config = dict(
    method='simclr',
    norm='layernorm',
    conv_stem=False,
    positions='conv',
    pooling='class_token',
    projector_hidden_layers=2,
    temperature=0.3,
    steps=15600,
)
Rows from block 5 of a small self-supervised image encoder, named by matrix and row number. Rows with one number within an expert belong to one neuron, the router's apart. Each number is 50 + 12 x the weight over its row's rms, rounded and kept within 0 to 99. All counts start at 0. After the name is the row's rms in percent of the matrix's.
Before each expert's rows are labels from the 100 images, of 14976, where the router gives the expert most weight on average: "top examples" is what is common among them. Only what is clearly more common there than usual is listed. The data: capsule endoscopy frames (Kvasir-Capsule). In brackets: how many of the 100.
# router: router (model.blocks.5.mlp.router.weight, 64x256), inputs 64-127
# gate: expert gate (model.blocks.5.mlp.gate, 64x128x256), inputs 64-127
# up: expert up (model.blocks.5.mlp.up, 64x128x256), inputs 64-127
# down: expert down (model.blocks.5.mlp.down, 64x256x128, transposed), outputs 64-127

# expert 43
top examples: finding: ileocecal valve (56)
router.43 101:60 33 60 47 45 43 43 42 66 71 67 47 53 51 34 56 37 57 32 49 52 24 44 42 34 55 51 46 60 37 62 43 49 38 18 55 62 43 68 43 69 53 57 53 55 49 53 70 61 55 65 46 37 37 50 66 59 37 83 45 37 42 48 52
gate.2 175:65 37 65 48 52 68 69 22 42 39 19 68 55 38 49 64 52 48 69 72 51 41 66 43 53 40 46 59 42 61 39 44 50 44 51 61 43 47 22 51 17 47 63 42 39 40 56 42 56 60 49 52 52 44 37 52 49 54 41 33 68 37 62 41
up.2 187:53 37 44 58 40 59 54 24 47 57 31 68 54 38 49 62 52 46 69 78 60 57 59 40 47 46 38 64 31 47 41 42 39 42 53 52 57 55 21 44 23 56 50 39 37 43 36 39 46 53 32 57 52 46 37 49 49 50 57 30 60 45 48 59
down.2 163:44 65 56 47 64 52 53 39 52 55 58 53 46 57 58 43 49 62 54 55 43 56 49 76 57 40 37 42 10 55 58 57 33 51 46 48 43 54 52 57 45 48 38 44 50 53 41 60 47 49 42 87 40 60 29 49 56 49 54 66 55 52 68 52
gate.3 056:23 43 33 51 59 41 69 81 42 60 44 50 32 56 42 58 46 36 42 53 33 52 46 39 44 48 35 30 48 38 45 47 37 61 49 49 37 56 18 57 60 60 47 30 64 61 52 46 56 57 57 36 43 52 48 47 64 53 36 64 49 65 55 55
up.3 049:56 48 61 60 40 44 49 58 59 60 46 51 40 63 64 50 32 50 49 51 46 47 52 51 59 59 53 33 47 34 56 44 53 48 57 54 61 58 56 49 43 60 54 33 48 43 46 76 50 69 62 54 47 43 38 53 32 58 68 48 60 60 68 61
down.3 060:50 62 56 32 48 55 53 53 49 53 38 61 49 43 51 43 57 48 34 53 60 42 51 33 43 43 61 67 42 40 35 50 54 59 65 33 55 50 47 58 67 62 44 77 55 35 71 38 61 46 36 55 39 28 42 57 51 37 37 69 51 63 54 47
gate.4 110:53 33 45 43 44 43 32 49 47 67 47 57 58 45 41 66 60 36 43 52 55 46 33 63 58 49 52 65 55 42 48 49 75 44 24 52 64 40 46 47 50 48 52 65 56 52 59 69 48 51 31 36 60 46 36 52 49 34 73 45 47 31 45 68
up.4 094:52 64 61 43 73 65 75 44 35 28 43 46 39 56 53 48 44 59 68 57 50 55 67 50 39 53 46 34 40 61 44 63 12 56 54 55 41 70 48 50 50 50 58 49 60 46 55 38 51 46 58 49 39 57 67 34 58 60 20 43 43 69 71 40
down.4 106:69 43 59 43 51 27 43 51 57 42 51 57 48 60 59 59 39 45 34 46 53 52 56 81 68 51 40 61 71 49 44 46 58 43 49 37 29 33 56 42 36 55 52 54 59 63 56 47 51 40 58 39 36 52 64 33 20 69 58 73 55 46 46 35
gate.5 066:45 54 51 52 37 70 54 57 49 45 43 41 39 34 57 21 44 58 44 33 45 54 51 42 51 43 56 65 59 49 38 65 36 55 61 46 51 50 65 37 53 50 64 45 69 57 43 58 44 38 51 58 52 67 67 67 48 53 64 57 44 27 51 58
up.5 058:59 50 52 32 58 49 67 46 43 27 19 50 55 38 49 30 21 62 54 18 70 58 46 39 65 50 45 57 82 57 45 53 60 39 47 51 43 44 38 57 53 64 59 50 41 61 34 57 44 42 36 59 49 61 34 50 36 57 49 50 50 81 61 80
down.5 067:41 46 41 56 69 52 60 55 39 53 22 45 53 41 34 57 64 47 51 52 54 29 52 32 58 42 41 50 29 20 38 49 52 70 59 35 57 60 53 54 52 56 37 59 55 64 51 59 38 42 48 62 61 38 53 76 44 39 46 48 57 59 46 28
gate.6 057:46 49 83 38 54 65 45 35 56 52 57 56 48 57 42 50 33 74 50 41 52 57 32 51 50 52 32 40 52 30 47 52 63 41 24 57 38 51 74 48 56 49 56 53 45 52 53 39 48 42 64 33 63 56 66 47 45 67 49 60 49 68 39 39
up.6 052:56 54 28 68 56 55 50 71 44 42 62 49 44 67 63 45 40 51 47 33 54 44 63 44 42 80 38 49 64 39 62 68 89 43 70 44 44 41 52 19 44 53 55 36 47 49 42 52 43 51 25 52 46 71 49 48 46 82 57 45 40 49 44 54
down.6 066:61 32 24 51 26 39 48 49 27 44 58 58 41 36 53 61 60 55 56 74 61 48 56 37 50 46 71 52 37 45 54 70 32 47 66 53 50 61 45 55 34 77 34 56 57 36 48 60 34 64 72 50 48 29 62 49 71 42 41 28 35 50 50 65

# expert 24
top examples: finding: ileocecal valve (44)
router.24 099:38 64 64 40 30 43 61 42 57 37 68 76 86 47 53 46 33 49 45 55 55 25 46 48 24 42 58 50 44 49 52 51 60 35 54 34 52 66 59 43 79 58 41 60 42 39 52 35 64 52 64 52 39 32 43 64 43 48 40 45 42 54 53 49
gate.2 161:41 45 42 39 43 45 82 23 31 51 48 55 39 37 50 35 18 63 75 42 62 60 65 83 48 33 49 40 47 38 59 47 50 63 39 63 50 40 52 68 51 58 53 56 52 55 45 39 61 58 45 48 55 84 45 39 54 37 35 26 53 66 76 65
up.2 110:69 26 39 79 40 54 71 35 52 40 35 34 36 40 50 63 51 63 46 65 49 58 49 15 48 37 65 54 27 85 59 62 37 40 61 59 58 33 59 46 67 49 58 47 64 54 57 61 51 36 52 44 42 40 84 59 35 36 61 48 26 68 39 58
down.2 089:48 44 46 39 51 69 43 52 37 56 60 76 52 64 57 47 29 48 48 48 47 39 49 51 40 44 43 32 60 42 49 61 40 55 50 55 55 43 53 67 44 35 30 56 54 32 66 55 44 44 45 83 38 42 48 34 56 38 75 52 41 53 40 35
gate.3 083:42 51 57 37 42 36 53 58 36 33 38 66 55 55 50 67 47 61 64 36 48 60 44 36 51 65 65 62 19 42 27 58 29 45 51 43 33 44 63 43 50 39 29 59 48 55 47 55 43 53 38 64 53 43 26 37 43 41 47 58 54 33 53 35
up.3 082:50 67 42 48 65 31 46 54 62 55 50 35 45 47 45 49 41 67 33 44 26 31 66 48 56 58 46 50 31 59 44 38 38 64 32 62 64 33 38 33 36 32 45 47 42 38 63 49 49 62 54 47 52 36 38 35 54 34 46 40 48 40 73 29
down.3 089:33 58 52 31 33 39 39 71 46 60 46 47 67 42 56 59 42 46 29 41 53 30 52 38 38 34 48 39 64 46 63 50 58 49 38 71 41 55 49 32 77 63 47 59 58 62 51 68 56 43 61 52 72 67 55 47 64 50 41 46 32 38 64 51
gate.4 116:58 43 11 53 45 41 44 66 49 69 63 58 31 52 60 43 45 56 30 60 59 69 63 60 55 51 79 49 49 50 51 56 52 56 49 60 51 26 58 51 62 55 47 52 50 49 40 59 59 43 50 62 66 45 54 57 53 62 49 45 60 71 40 39
up.4 128:63 38 88 28 49 65 57 47 34 27 54 52 55 41 53 58 52 66 67 41 74 49 65 35 37 66 44 49 40 65 43 64 22 49 49 53 38 78 45 70 40 45 57 55 52 64 52 37 46 50 46 46 57 62 61 17 55 51 52 58 38 52 67 58
down.4 135:68 43 54 48 54 87 37 51 45 46 64 54 59 55 31 62 62 29 50 53 38 60 50 66 32 36 55 51 49 46 67 52 43 24 58 50 49 49 59 60 63 59 56 68 67 51 62 58 54 42 46 53 58 59 58 47 55 59 49 74 51 35 52 55
gate.5 141:53 51 71 41 38 60 59 53 46 47 54 57 40 58 36 40 49 46 35 75 49 57 77 67 44 41 42 42 28 54 52 61 73 53 26 26 27 68 68 55 57 38 54 30 58 39 54 42 52 65 49 49 55 60 53 51 70 42 42 72 47 65 58 28
up.5 133:27 47 68 39 48 49 63 38 37 47 65 60 62 44 49 56 76 63 44 52 59 45 49 18 59 59 74 55 45 46 26 46 65 43 55 49 38 68 47 45 47 38 57 43 47 54 42 65 29 50 55 32 69 17 49 61 47 38 44 51 78 52 55 77
down.5 138:48 62 43 50 51 45 66 30 39 52 45 59 37 82 39 61 50 49 45 52 44 60 31 36 56 81 50 34 31 57 48 71 35 26 45 64 27 61 35 35 16 50 40 42 39 36 57 34 57 49 78 58 62 56 39 48 50 51 50 56 45 27 53 51
gate.6 095:52 44 44 57 43 49 75 53 45 58 53 29 34 58 65 50 55 81 70 20 54 64 28 24 56 43 74 38 72 53 58 53 47 47 62 49 58 48 44 59 43 45 48 69 61 40 62 42 72 49 49 34 58 51 51 43 44 58 38 49 40 47 41 51
up.6 098:49 32 55 31 72 37 68 38 50 46 51 61 32 61 44 68 63 36 26 74 52 29 56 80 45 58 56 55 28 75 35 59 67 57 46 46 69 43 61 35 49 49 39 48 51 58 65 25 52 44 65 58 35 58 32 50 45 53 57 58 66 62 36 55
down.6 092:60 53 59 58 56 57 56 49 51 42 49 37 42 37 45 37 45 35 62 63 56 51 42 39 60 45 46 61 24 59 64 72 61 62 71 36 52 60 22 51 51 49 48 44 59 45 58 36 56 45 52 57 46 42 33 45 58 49 46 61 51 39 65 57

# expert 4
top examples: finding: reduced mucosal view (74)
router.4 141:68 57 63 44 42 48 40 42 55 79 70 58 74 53 37 49 25 73 43 59 40 16 37 68 48 69 32 25 67 51 35 40 63 43 52 36 45 52 70 52 52 40 50 69 45 37 54 34 54 52 39 53 64 52 39 45 39 32 50 44 39 30 40 64
gate.2 094:61 35 43 44 60 43 42 63 51 54 65 59 74 58 55 26 64 77 58 56 58 30 63 54 49 64 53 65 49 47 68 56 40 53 47 36 54 51 52 28 54 44 39 60 58 54 51 39 54 29 47 70 62 42 55 44 68 54 42 46 49 41 40 41
up.2 097:38 60 58 53 51 56 79 26 36 44 42 49 32 39 33 67 22 24 39 46 60 76 37 53 59 33 50 17 53 61 28 40 41 53 50 64 53 53 50 61 41 48 49 39 35 40 62 56 58 66 69 45 40 47 52 32 40 33 58 62 62 39 52 61
down.2 112:55 23 59 45 61 51 53 35 43 41 33 55 55 33 45 49 70 57 32 52 51 55 47 62 42 56 44 38 45 33 70 47 38 30 20 57 44 35 65 64 44 47 34 48 50 61 56 27 56 43 34 46 67 38 51 55 51 53 52 47 60 54 60 50
gate.3 126:47 48 45 68 62 34 17 40 53 63 75 46 57 45 60 58 59 55 51 20 61 48 51 38 72 56 64 41 41 58 40 46 56 41 57 47 57 68 59 46 44 40 44 37 61 52 59 48 31 54 62 41 70 60 47 48 64 50 17 50 52 71 41 56
up.3 114:53 51 41 19 40 36 89 31 42 68 51 51 56 83 53 77 57 41 54 35 42 61 34 43 12 53 56 51 62 44 37 57 57 46 47 43 49 48 37 31 59 63 37 66 58 64 39 45 61 49 66 49 44 43 64 56 44 46 64 59 55 63 54 61
down.3 114:47 52 52 49 54 35 44 45 43 59 37 68 37 22 41 46 48 49 35 53 60 37 49 20 63 52 45 53 35 44 69 61 49 54 53 63 51 53 43 47 45 51 52 45 60 64 46 48 43 41 67 76 55 53 48 41 81 41 57 63 35 46 30 23
gate.4 108:52 65 48 60 45 72 45 54 50 22 62 54 53 58 50 51 55 51 36 50 37 62 37 35 58 40 67 77 32 57 60 37 46 52 47 50 54 49 46 25 45 53 42 49 54 57 56 56 47 51 59 45 63 44 50 70 74 44 47 71 60 72 63 36
up.4 129:51 44 70 30 60 52 66 30 56 78 57 59 63 59 57 34 23 71 51 61 66 42 75 68 54 52 51 20 42 47 38 43 70 38 67 35 59 58 53 47 59 43 45 49 56 45 38 43 53 31 37 36 56 60 46 49 53 39 48 34 40 61 36 43
down.4 126:30 50 63 60 57 39 53 62 27 59 72 36 54 31 66 46 48 52 37 60 49 62 43 38 62 51 45 55 62 61 38 59 26 70 44 45 46 48 49 40 52 55 46 36 43 53 42 40 38 46 62 41 43 40 48 47 43 65 48 62 55 45 63 36
gate.5 044:46 55 60 49 53 24 40 51 54 51 48 49 45 37 55 31 48 52 25 55 31 43 45 35 45 33 31 56 48 43 59 51 55 45 48 58 52 48 39 48 44 59 57 61 50 47 49 48 54 72 49 49 34 38 48 70 34 46 61 40 60 61 49 50
up.5 044:37 72 51 44 58 42 56 38 53 80 39 53 60 35 71 37 30 53 55 53 35 74 49 47 42 44 53 38 52 56 80 63 63 47 58 33 38 33 32 47 47 54 55 66 45 62 32 41 42 28 71 39 50 59 46 63 48 54 60 31 48 40 42 56
down.5 056:66 41 33 53 69 83 74 50 66 63 55 39 47 36 64 35 44 53 42 65 33 59 23 47 40 54 47 63 48 33 63 62 75 55 48 45 59 30 66 28 47 61 54 56 61 33 60 56 54 41 58 64 67 58 53 48 25 48 62 61 46 41 78 67
gate.6 049:55 52 61 61 54 49 53 42 75 62 53 44 35 40 47 18 44 47 40 46 40 49 47 52 51 80 46 53 67 70 69 32 34 43 76 63 51 47 47 46 59 46 45 52 31 46 45 71 53 47 65 37 38 63 47 50 42 38 52 62 53 57 52 39
up.6 052:68 55 43 42 50 29 40 41 48 58 65 53 56 55 33 45 31 45 51 40 51 46 41 48 68 62 58 68 52 27 65 35 42 55 67 49 55 59 65 30 56 34 35 52 62 61 47 35 21 50 32 56 66 50 28 42 64 69 58 56 50 55 31 49
down.6 061:46 71 34 55 46 38 45 37 49 62 74 61 71 76 45 55 43 37 41 45 41 61 31 76 83 48 64 42 30 42 53 58 51 69 31 70 60 26 37 56 53 65 55 43 66 65 59 64 42 49 35 29 42 45 60 39 48 46 44 53 48 56 61 36

# expert 29
top examples: finding: ileocecal valve (27)
router.29 224:62 57 50 50 59 39 31 63 31 51 44 53 38 29 44 23 47 50 57 63 50 69 43 51 51 46 42 57 51 52 58 52 59 64 50 63 57 38 58 56 60 41 56 65 75 40 47 57 35 50 14 59 53 55 37 66 43 49 51 29 51 69 56 50
gate.2 041:46 26 76 32 34 54 53 50 64 27 44 23 46 44 48 71 51 50 30 53 53 48 57 46 62 54 55 41 48 57 21 47 34 47 34 47 27 20 90 53 45 49 39 29 58 60 52 56 53 57 46 34 53 31 53 62 33 52 29 70 31 66 62 50
up.2 039:56 45 15 62 71 45 65 55 29 44 42 25 54 28 47 64 48 36 77 70 63 69 66 59 64 44 74 63 55 40 44 40 56 48 35 60 59 55 48 52 31 41 41 47 50 70 41 55 55 49 54 54 43 62 41 44 49 44 26 61 46 56 60 60
down.2 048:49 40 44 46 46 61 56 53 50 58 70 54 47 36 56 48 60 49 74 55 46 56 38 68 21 44 59 39 43 56 81 51 57 38 52 47 49 29 65 44 46 39 29 67 50 46 47 49 57 51 19 28 56 37 38 60 47 43 47 74 48 45 63 62
gate.3 058:56 47 35 39 45 61 57 68 74 47 36 61 58 52 32 75 44 46 50 48 32 75 37 44 59 49 65 26 50 25 43 32 35 58 67 67 59 45 34 37 44 51 49 59 36 69 55 57 41 63 60 52 44 51 36 45 53 50 42 65 49 56 50 52
up.3 057:55 42 46 70 68 40 47 48 39 59 71 42 57 52 52 36 51 70 46 37 63 27 50 59 51 52 40 66 47 54 46 69 60 51 40 49 46 58 65 70 64 52 51 44 67 36 46 36 62 34 56 49 60 57 55 53 60 45 48 16 52 24 63 55
down.3 068:58 57 55 54 42 43 50 40 48 32 49 65 41 54 55 46 50 49 70 45 49 43 53 53 40 49 51 53 49 55 29 59 42 42 57 48 56 55 31 61 37 56 37 46 52 67 59 61 48 62 52 32 54 46 57 38 50 48 54 36 62 43 82 43
gate.4 163:50 44 60 48 38 28 33 73 65 59 53 46 66 43 51 53 42 63 26 47 46 22 42 46 51 58 40 64 55 49 55 56 58 37 41 56 51 44 67 58 80 56 51 56 57 42 48 52 80 42 28 59 40 49 56 63 52 61 63 57 44 37 51 76
up.4 158:48 43 42 43 46 39 37 43 43 51 70 61 34 22 60 58 68 32 44 31 63 25 49 17 47 52 56 90 51 49 58 68 62 50 42 61 55 53 68 50 44 62 41 43 57 39 55 58 66 58 49 51 43 63 60 39 51 65 46 49 75 43 36 46
down.4 169:58 45 47 49 51 63 38 41 75 51 51 61 52 64 41 41 47 55 60 52 56 56 50 65 62 40 35 35 39 37 64 51 48 40 54 39 54 55 61 66 55 61 51 40 60 30 48 41 53 48 48 91 48 74 49 72 42 46 54 56 44 67 46 51
gate.5 197:44 57 43 52 60 29 39 71 48 59 66 58 46 23 47 27 51 60 70 43 54 67 42 55 58 53 56 61 40 64 61 39 87 52 44 61 69 42 65 57 65 53 51 63 83 39 32 65 36 58 34 50 42 48 45 76 57 50 59 50 41 73 50 45
up.5 195:57 40 61 45 37 66 58 34 49 45 33 45 52 75 53 75 52 37 33 52 47 34 59 45 38 47 44 36 59 35 36 64 18 44 61 40 32 60 39 44 33 45 51 37 21 62 66 36 63 48 63 49 55 56 59 19 44 53 47 50 61 25 50 55
down.5 170:55 47 47 53 31 59 54 41 42 62 43 55 45 60 51 47 46 52 55 48 48 64 48 90 01 55 42 59 60 58 47 51 48 67 58 55 54 47 50 53 54 48 44 44 48 68 48 72 47 65 49 95 45 54 52 43 34 46 53 74 53 44 75 27
gate.6 038:56 46 60 47 40 49 22 45 43 28 43 49 38 51 54 59 48 59 45 47 56 25 42 41 38 52 36 60 53 50 38 28 71 54 60 55 43 38 63 61 42 49 38 43 35 49 35 36 51 55 81 45 44 55 34 36 68 57 75 21 59 46 48 54
up.6 039:37 54 37 40 55 76 55 30 23 33 40 43 49 44 59 39 52 50 85 52 52 37 54 60 43 59 50 67 34 28 45 54 52 51 57 43 61 64 42 50 22 52 47 53 45 64 36 45 43 54 53 49 19 44 46 27 52 44 48 45 47 27 57 56
down.6 046:55 51 37 51 48 38 60 30 64 43 57 20 51 60 50 43 56 67 42 48 62 56 42 18 46 57 56 58 52 30 54 43 44 38 47 39 43 42 46 38 41 29 71 49 46 51 43 42 51 49 35 13 59 59 50 55 75 62 44 35 50 55 39 51

# expert 63
top examples: finding: ileocecal valve (52)
router.63 118:47 41 69 41 50 48 45 56 61 49 62 55 53 33 40 44 50 52 60 55 38 41 31 55 32 70 37 57 52 44 57 37 78 59 32 51 60 20 50 52 62 37 48 51 39 41 37 25 61 55 28 60 34 46 19 51 53 47 40 65 49 65 62 56
gate.2 061:41 77 55 46 59 52 63 54 49 54 51 39 40 63 36 77 51 28 43 40 45 60 59 69 58 42 56 41 51 29 43 61 35 74 43 40 19 58 54 33 72 63 51 47 46 49 60 52 48 33 26 41 53 58 46 62 53 44 52 50 70 36 71 30
up.2 059:30 48 63 50 50 47 51 44 50 42 53 37 56 49 40 56 46 47 51 64 32 59 47 18 31 48 50 50 62 41 63 79 58 21 63 39 58 56 46 65 52 45 46 46 39 45 49 83 26 57 55 47 30 57 43 45 42 29 56 33 55 57 50 43
down.2 079:58 32 48 48 46 53 53 65 37 64 58 40 43 63 77 43 55 27 41 69 53 34 56 33 74 67 50 50 40 42 43 40 23 57 56 51 65 33 34 59 41 57 50 67 52 60 55 46 49 70 80 56 46 75 30 72 49 52 47 62 33 56 41 55
gate.3 056:40 50 46 78 39 58 35 27 46 47 44 64 56 41 57 52 59 48 60 57 38 70 38 54 61 41 53 56 55 77 43 50 43 55 50 47 49 39 45 30 35 51 46 51 78 54 46 43 34 59 67 41 36 53 74 36 53 30 46 33 46 26 40 44
up.3 055:53 39 50 62 50 52 66 47 62 93 35 51 76 40 66 59 58 40 64 32 47 51 54 63 70 64 77 75 40 50 45 44 54 56 62 85 54 40 43 57 58 49 36 53 77 56 50 46 45 52 55 38 53 62 43 51 49 50 48 37 30 49 44 51
down.3 077:51 73 64 54 60 67 60 51 51 29 55 67 46 50 52 37 58 38 50 67 50 62 58 63 47 65 46 49 46 67 43 61 29 58 38 65 55 46 64 55 39 41 44 54 69 57 51 45 46 52 56 59 39 46 46 61 53 45 51 47 65 22 41 43
gate.4 050:32 45 31 56 35 48 40 54 61 47 44 50 46 48 49 50 47 55 51 62 36 62 55 63 52 55 64 59 50 55 41 67 34 60 64 47 51 47 36 33 50 41 53 40 45 37 41 41 65 39 47 59 78 59 62 56 40 44 63 49 42 46 58 62
up.4 051:58 56 44 46 19 64 34 50 58 66 67 60 37 52 33 70 54 69 37 51 51 51 53 61 45 32 70 55 50 40 56 62 77 44 44 23 37 49 23 50 49 59 35 67 41 41 65 61 46 44 70 57 29 49 62 44 60 66 58 61 52 47 30 51
down.4 068:59 64 65 40 54 38 60 39 46 41 72 49 48 61 51 58 40 51 39 45 29 43 54 43 53 38 46 48 22 55 48 49 49 40 56 45 50 42 45 51 51 46 56 45 59 58 73 41 53 49 37 63 38 53 41 38 54 36 32 70 58 26 51 67
gate.5 048:62 85 41 61 65 63 51 58 61 45 41 53 47 41 53 44 48 49 52 51 60 60 50 38 64 60 36 41 67 72 62 53 53 37 50 58 64 51 47 54 38 47 21 64 53 33 48 63 58 53 59 67 63 73 44 32 50 58 56 54 51 51 47 55
up.5 049:39 27 45 41 59 74 62 48 43 50 75 41 46 53 44 48 58 50 65 50 62 60 61 36 55 54 38 37 45 54 36 32 25 67 60 51 70 52 49 46 37 58 43 62 58 46 48 43 50 55 38 53 38 53 36 53 49 70 80 47 64 43 54 48
down.5 070:57 66 47 44 44 49 46 55 67 47 42 48 32 53 33 59 56 38 46 55 65 32 44 41 40 72 25 61 69 58 42 56 77 42 62 58 55 68 40 58 52 58 42 54 76 45 45 62 54 30 54 60 65 54 47 56 29 68 31 48 33 60 55 53
gate.6 049:53 55 54 62 11 31 36 56 51 45 50 52 58 55 61 40 45 43 48 48 67 42 41 30 57 82 53 43 60 61 65 56 46 28 42 54 43 45 54 61 46 49 41 21 29 28 52 60 50 63 49 29 47 85 41 48 55 56 62 48 50 43 45 30
up.6 053:47 41 44 35 56 65 37 47 68 50 59 46 45 53 41 47 74 61 51 81 57 53 72 48 51 54 58 44 60 32 55 56 38 52 40 39 23 65 74 49 58 41 50 43 61 59 55 64 46 42 73 44 68 52 59 45 47 63 40 40 53 75 52 76
down.6 066:56 73 53 41 68 66 47 53 48 62 45 38 47 75 55 54 44 59 38 63 54 54 56 56 54 64 31 51 70 44 56 59 45 53 40 41 52 46 47 60 56 59 64 35 51 31 53 43 60 60 27 52 78 52 49 42 38 50 72 69 73 49 51 42

# expert 27
top examples: finding: ileocecal valve (29)
router.27 095:58 44 58 50 61 35 62 42 44 64 55 38 75 51 49 56 42 63 48 48 70 24 41 53 08 38 47 47 58 46 61 61 64 51 52 33 49 50 41 40 70 43 44 40 15 27 49 56 57 41 66 35 58 34 63 61 51 48 64 69 60 37 41 58
gate.2 061:35 39 59 49 38 39 31 71 63 69 31 41 54 84 49 28 44 53 38 51 38 41 56 39 47 49 40 10 45 38 53 52 48 68 50 58 71 62 45 58 75 63 33 54 43 33 48 50 49 51 43 63 45 55 41 54 50 33 62 40 83 70 51 43
up.2 066:67 33 68 65 51 24 53 70 62 58 73 58 64 30 54 44 32 48 48 54 35 58 30 59 49 58 52 49 62 34 56 51 55 56 57 59 43 64 54 53 60 60 73 44 58 52 56 47 26 61 41 37 39 44 46 51 53 55 61 46 43 53 40 39
down.2 081:55 27 56 75 55 63 30 63 46 45 64 27 52 50 63 75 62 57 45 56 42 56 56 44 34 37 60 46 30 54 61 71 50 46 52 59 31 44 56 40 50 45 52 81 39 56 56 60 57 59 39 47 63 34 35 53 72 46 41 51 45 38 48 65
gate.3 337:52 47 45 65 50 49 30 37 50 69 51 49 50 55 47 72 50 50 52 34 76 83 62 52 61 56 35 55 57 41 54 59 30 52 53 49 54 33 19 68 42 40 56 53 43 26 51 61 48 38 43 43 53 42 54 32 51 42 70 36 47 39 68 77
up.3 311:58 48 39 56 57 55 29 36 49 61 51 49 55 48 45 69 45 48 47 32 71 82 55 49 59 54 35 59 63 44 50 57 32 49 53 54 56 32 14 69 47 41 56 56 37 32 53 59 48 41 40 54 46 38 48 41 52 38 68 36 36 39 71 75
down.3 301:53 63 53 55 64 55 46 39 54 57 64 49 49 44 46 49 39 55 40 28 41 66 34 38 36 37 42 50 54 44 78 39 26 63 34 42 67 44 76 35 52 59 52 67 57 32 52 41 50 49 44 43 54 56 76 62 71 62 47 47 52 54 22 55
gate.4 072:42 61 35 56 39 37 38 60 51 48 43 61 48 41 37 56 48 56 43 42 50 21 25 58 46 56 48 63 53 33 68 42 20 41 26 25 43 45 82 40 36 50 57 52 34 28 52 35 48 53 37 42 38 39 56 63 45 58 49 57 59 52 47 24
up.4 071:60 74 24 53 50 28 72 47 56 80 34 54 42 72 27 49 46 56 46 66 59 64 74 45 60 56 46 32 38 49 36 58 60 52 48 53 58 41 60 51 55 55 44 25 40 71 42 51 45 40 54 63 71 58 42 37 49 44 42 41 40 50 58 58
down.4 081:53 52 39 48 50 43 65 61 45 59 44 61 68 71 44 43 43 66 37 51 51 34 63 53 75 43 42 48 54 44 60 36 56 37 56 44 74 64 51 62 80 45 88 82 55 48 44 57 32 35 45 49 54 51 54 59 51 63 53 49 45 66 46 39
gate.5 080:68 52 59 52 63 63 50 50 32 38 23 52 57 45 44 51 45 54 28 44 45 49 59 63 58 43 54 42 42 52 54 60 33 37 60 58 35 65 33 58 37 52 61 36 61 62 51 52 31 38 40 45 50 62 44 47 68 54 20 35 66 41 58 42
up.5 071:48 44 54 52 57 54 69 54 39 53 06 56 76 47 49 60 46 49 35 57 40 29 48 54 55 56 59 41 41 62 43 42 55 67 52 61 28 54 28 58 44 32 45 48 77 43 55 50 60 15 38 54 51 38 68 35 40 53 37 63 51 34 54 50
down.5 083:44 61 46 44 65 34 37 47 44 63 73 49 48 55 37 75 44 47 62 34 44 52 49 47 49 61 48 77 59 57 41 65 44 54 45 26 38 47 18 45 52 82 63 71 44 51 63 45 23 42 48 52 35 44 61 51 55 64 42 61 60 35 33 57
gate.6 082:42 47 54 23 41 65 44 56 64 61 69 35 44 29 40 66 44 62 56 40 45 46 53 63 30 60 35 89 47 45 54 56 22 63 84 44 53 57 40 65 48 50 49 44 53 16 60 58 51 63 72 54 43 50 44 45 39 65 43 42 53 31 50 50
up.6 082:51 40 47 31 41 62 38 46 48 42 61 32 46 33 58 51 56 48 44 40 72 31 49 58 32 40 64 73 34 64 69 54 43 56 60 43 64 70 38 43 45 57 57 34 50 25 64 49 48 53 55 50 31 52 60 47 47 56 72 47 49 28 41 64
down.6 085:67 52 50 42 58 47 56 36 58 43 57 39 35 62 47 53 55 51 45 66 48 43 39 81 29 60 41 39 37 39 28 52 49 41 52 34 50 51 59 69 34 28 44 48 32 63 70 51 53 59 25 33 52 61 47 72 62 45 55 45 59 65 55 44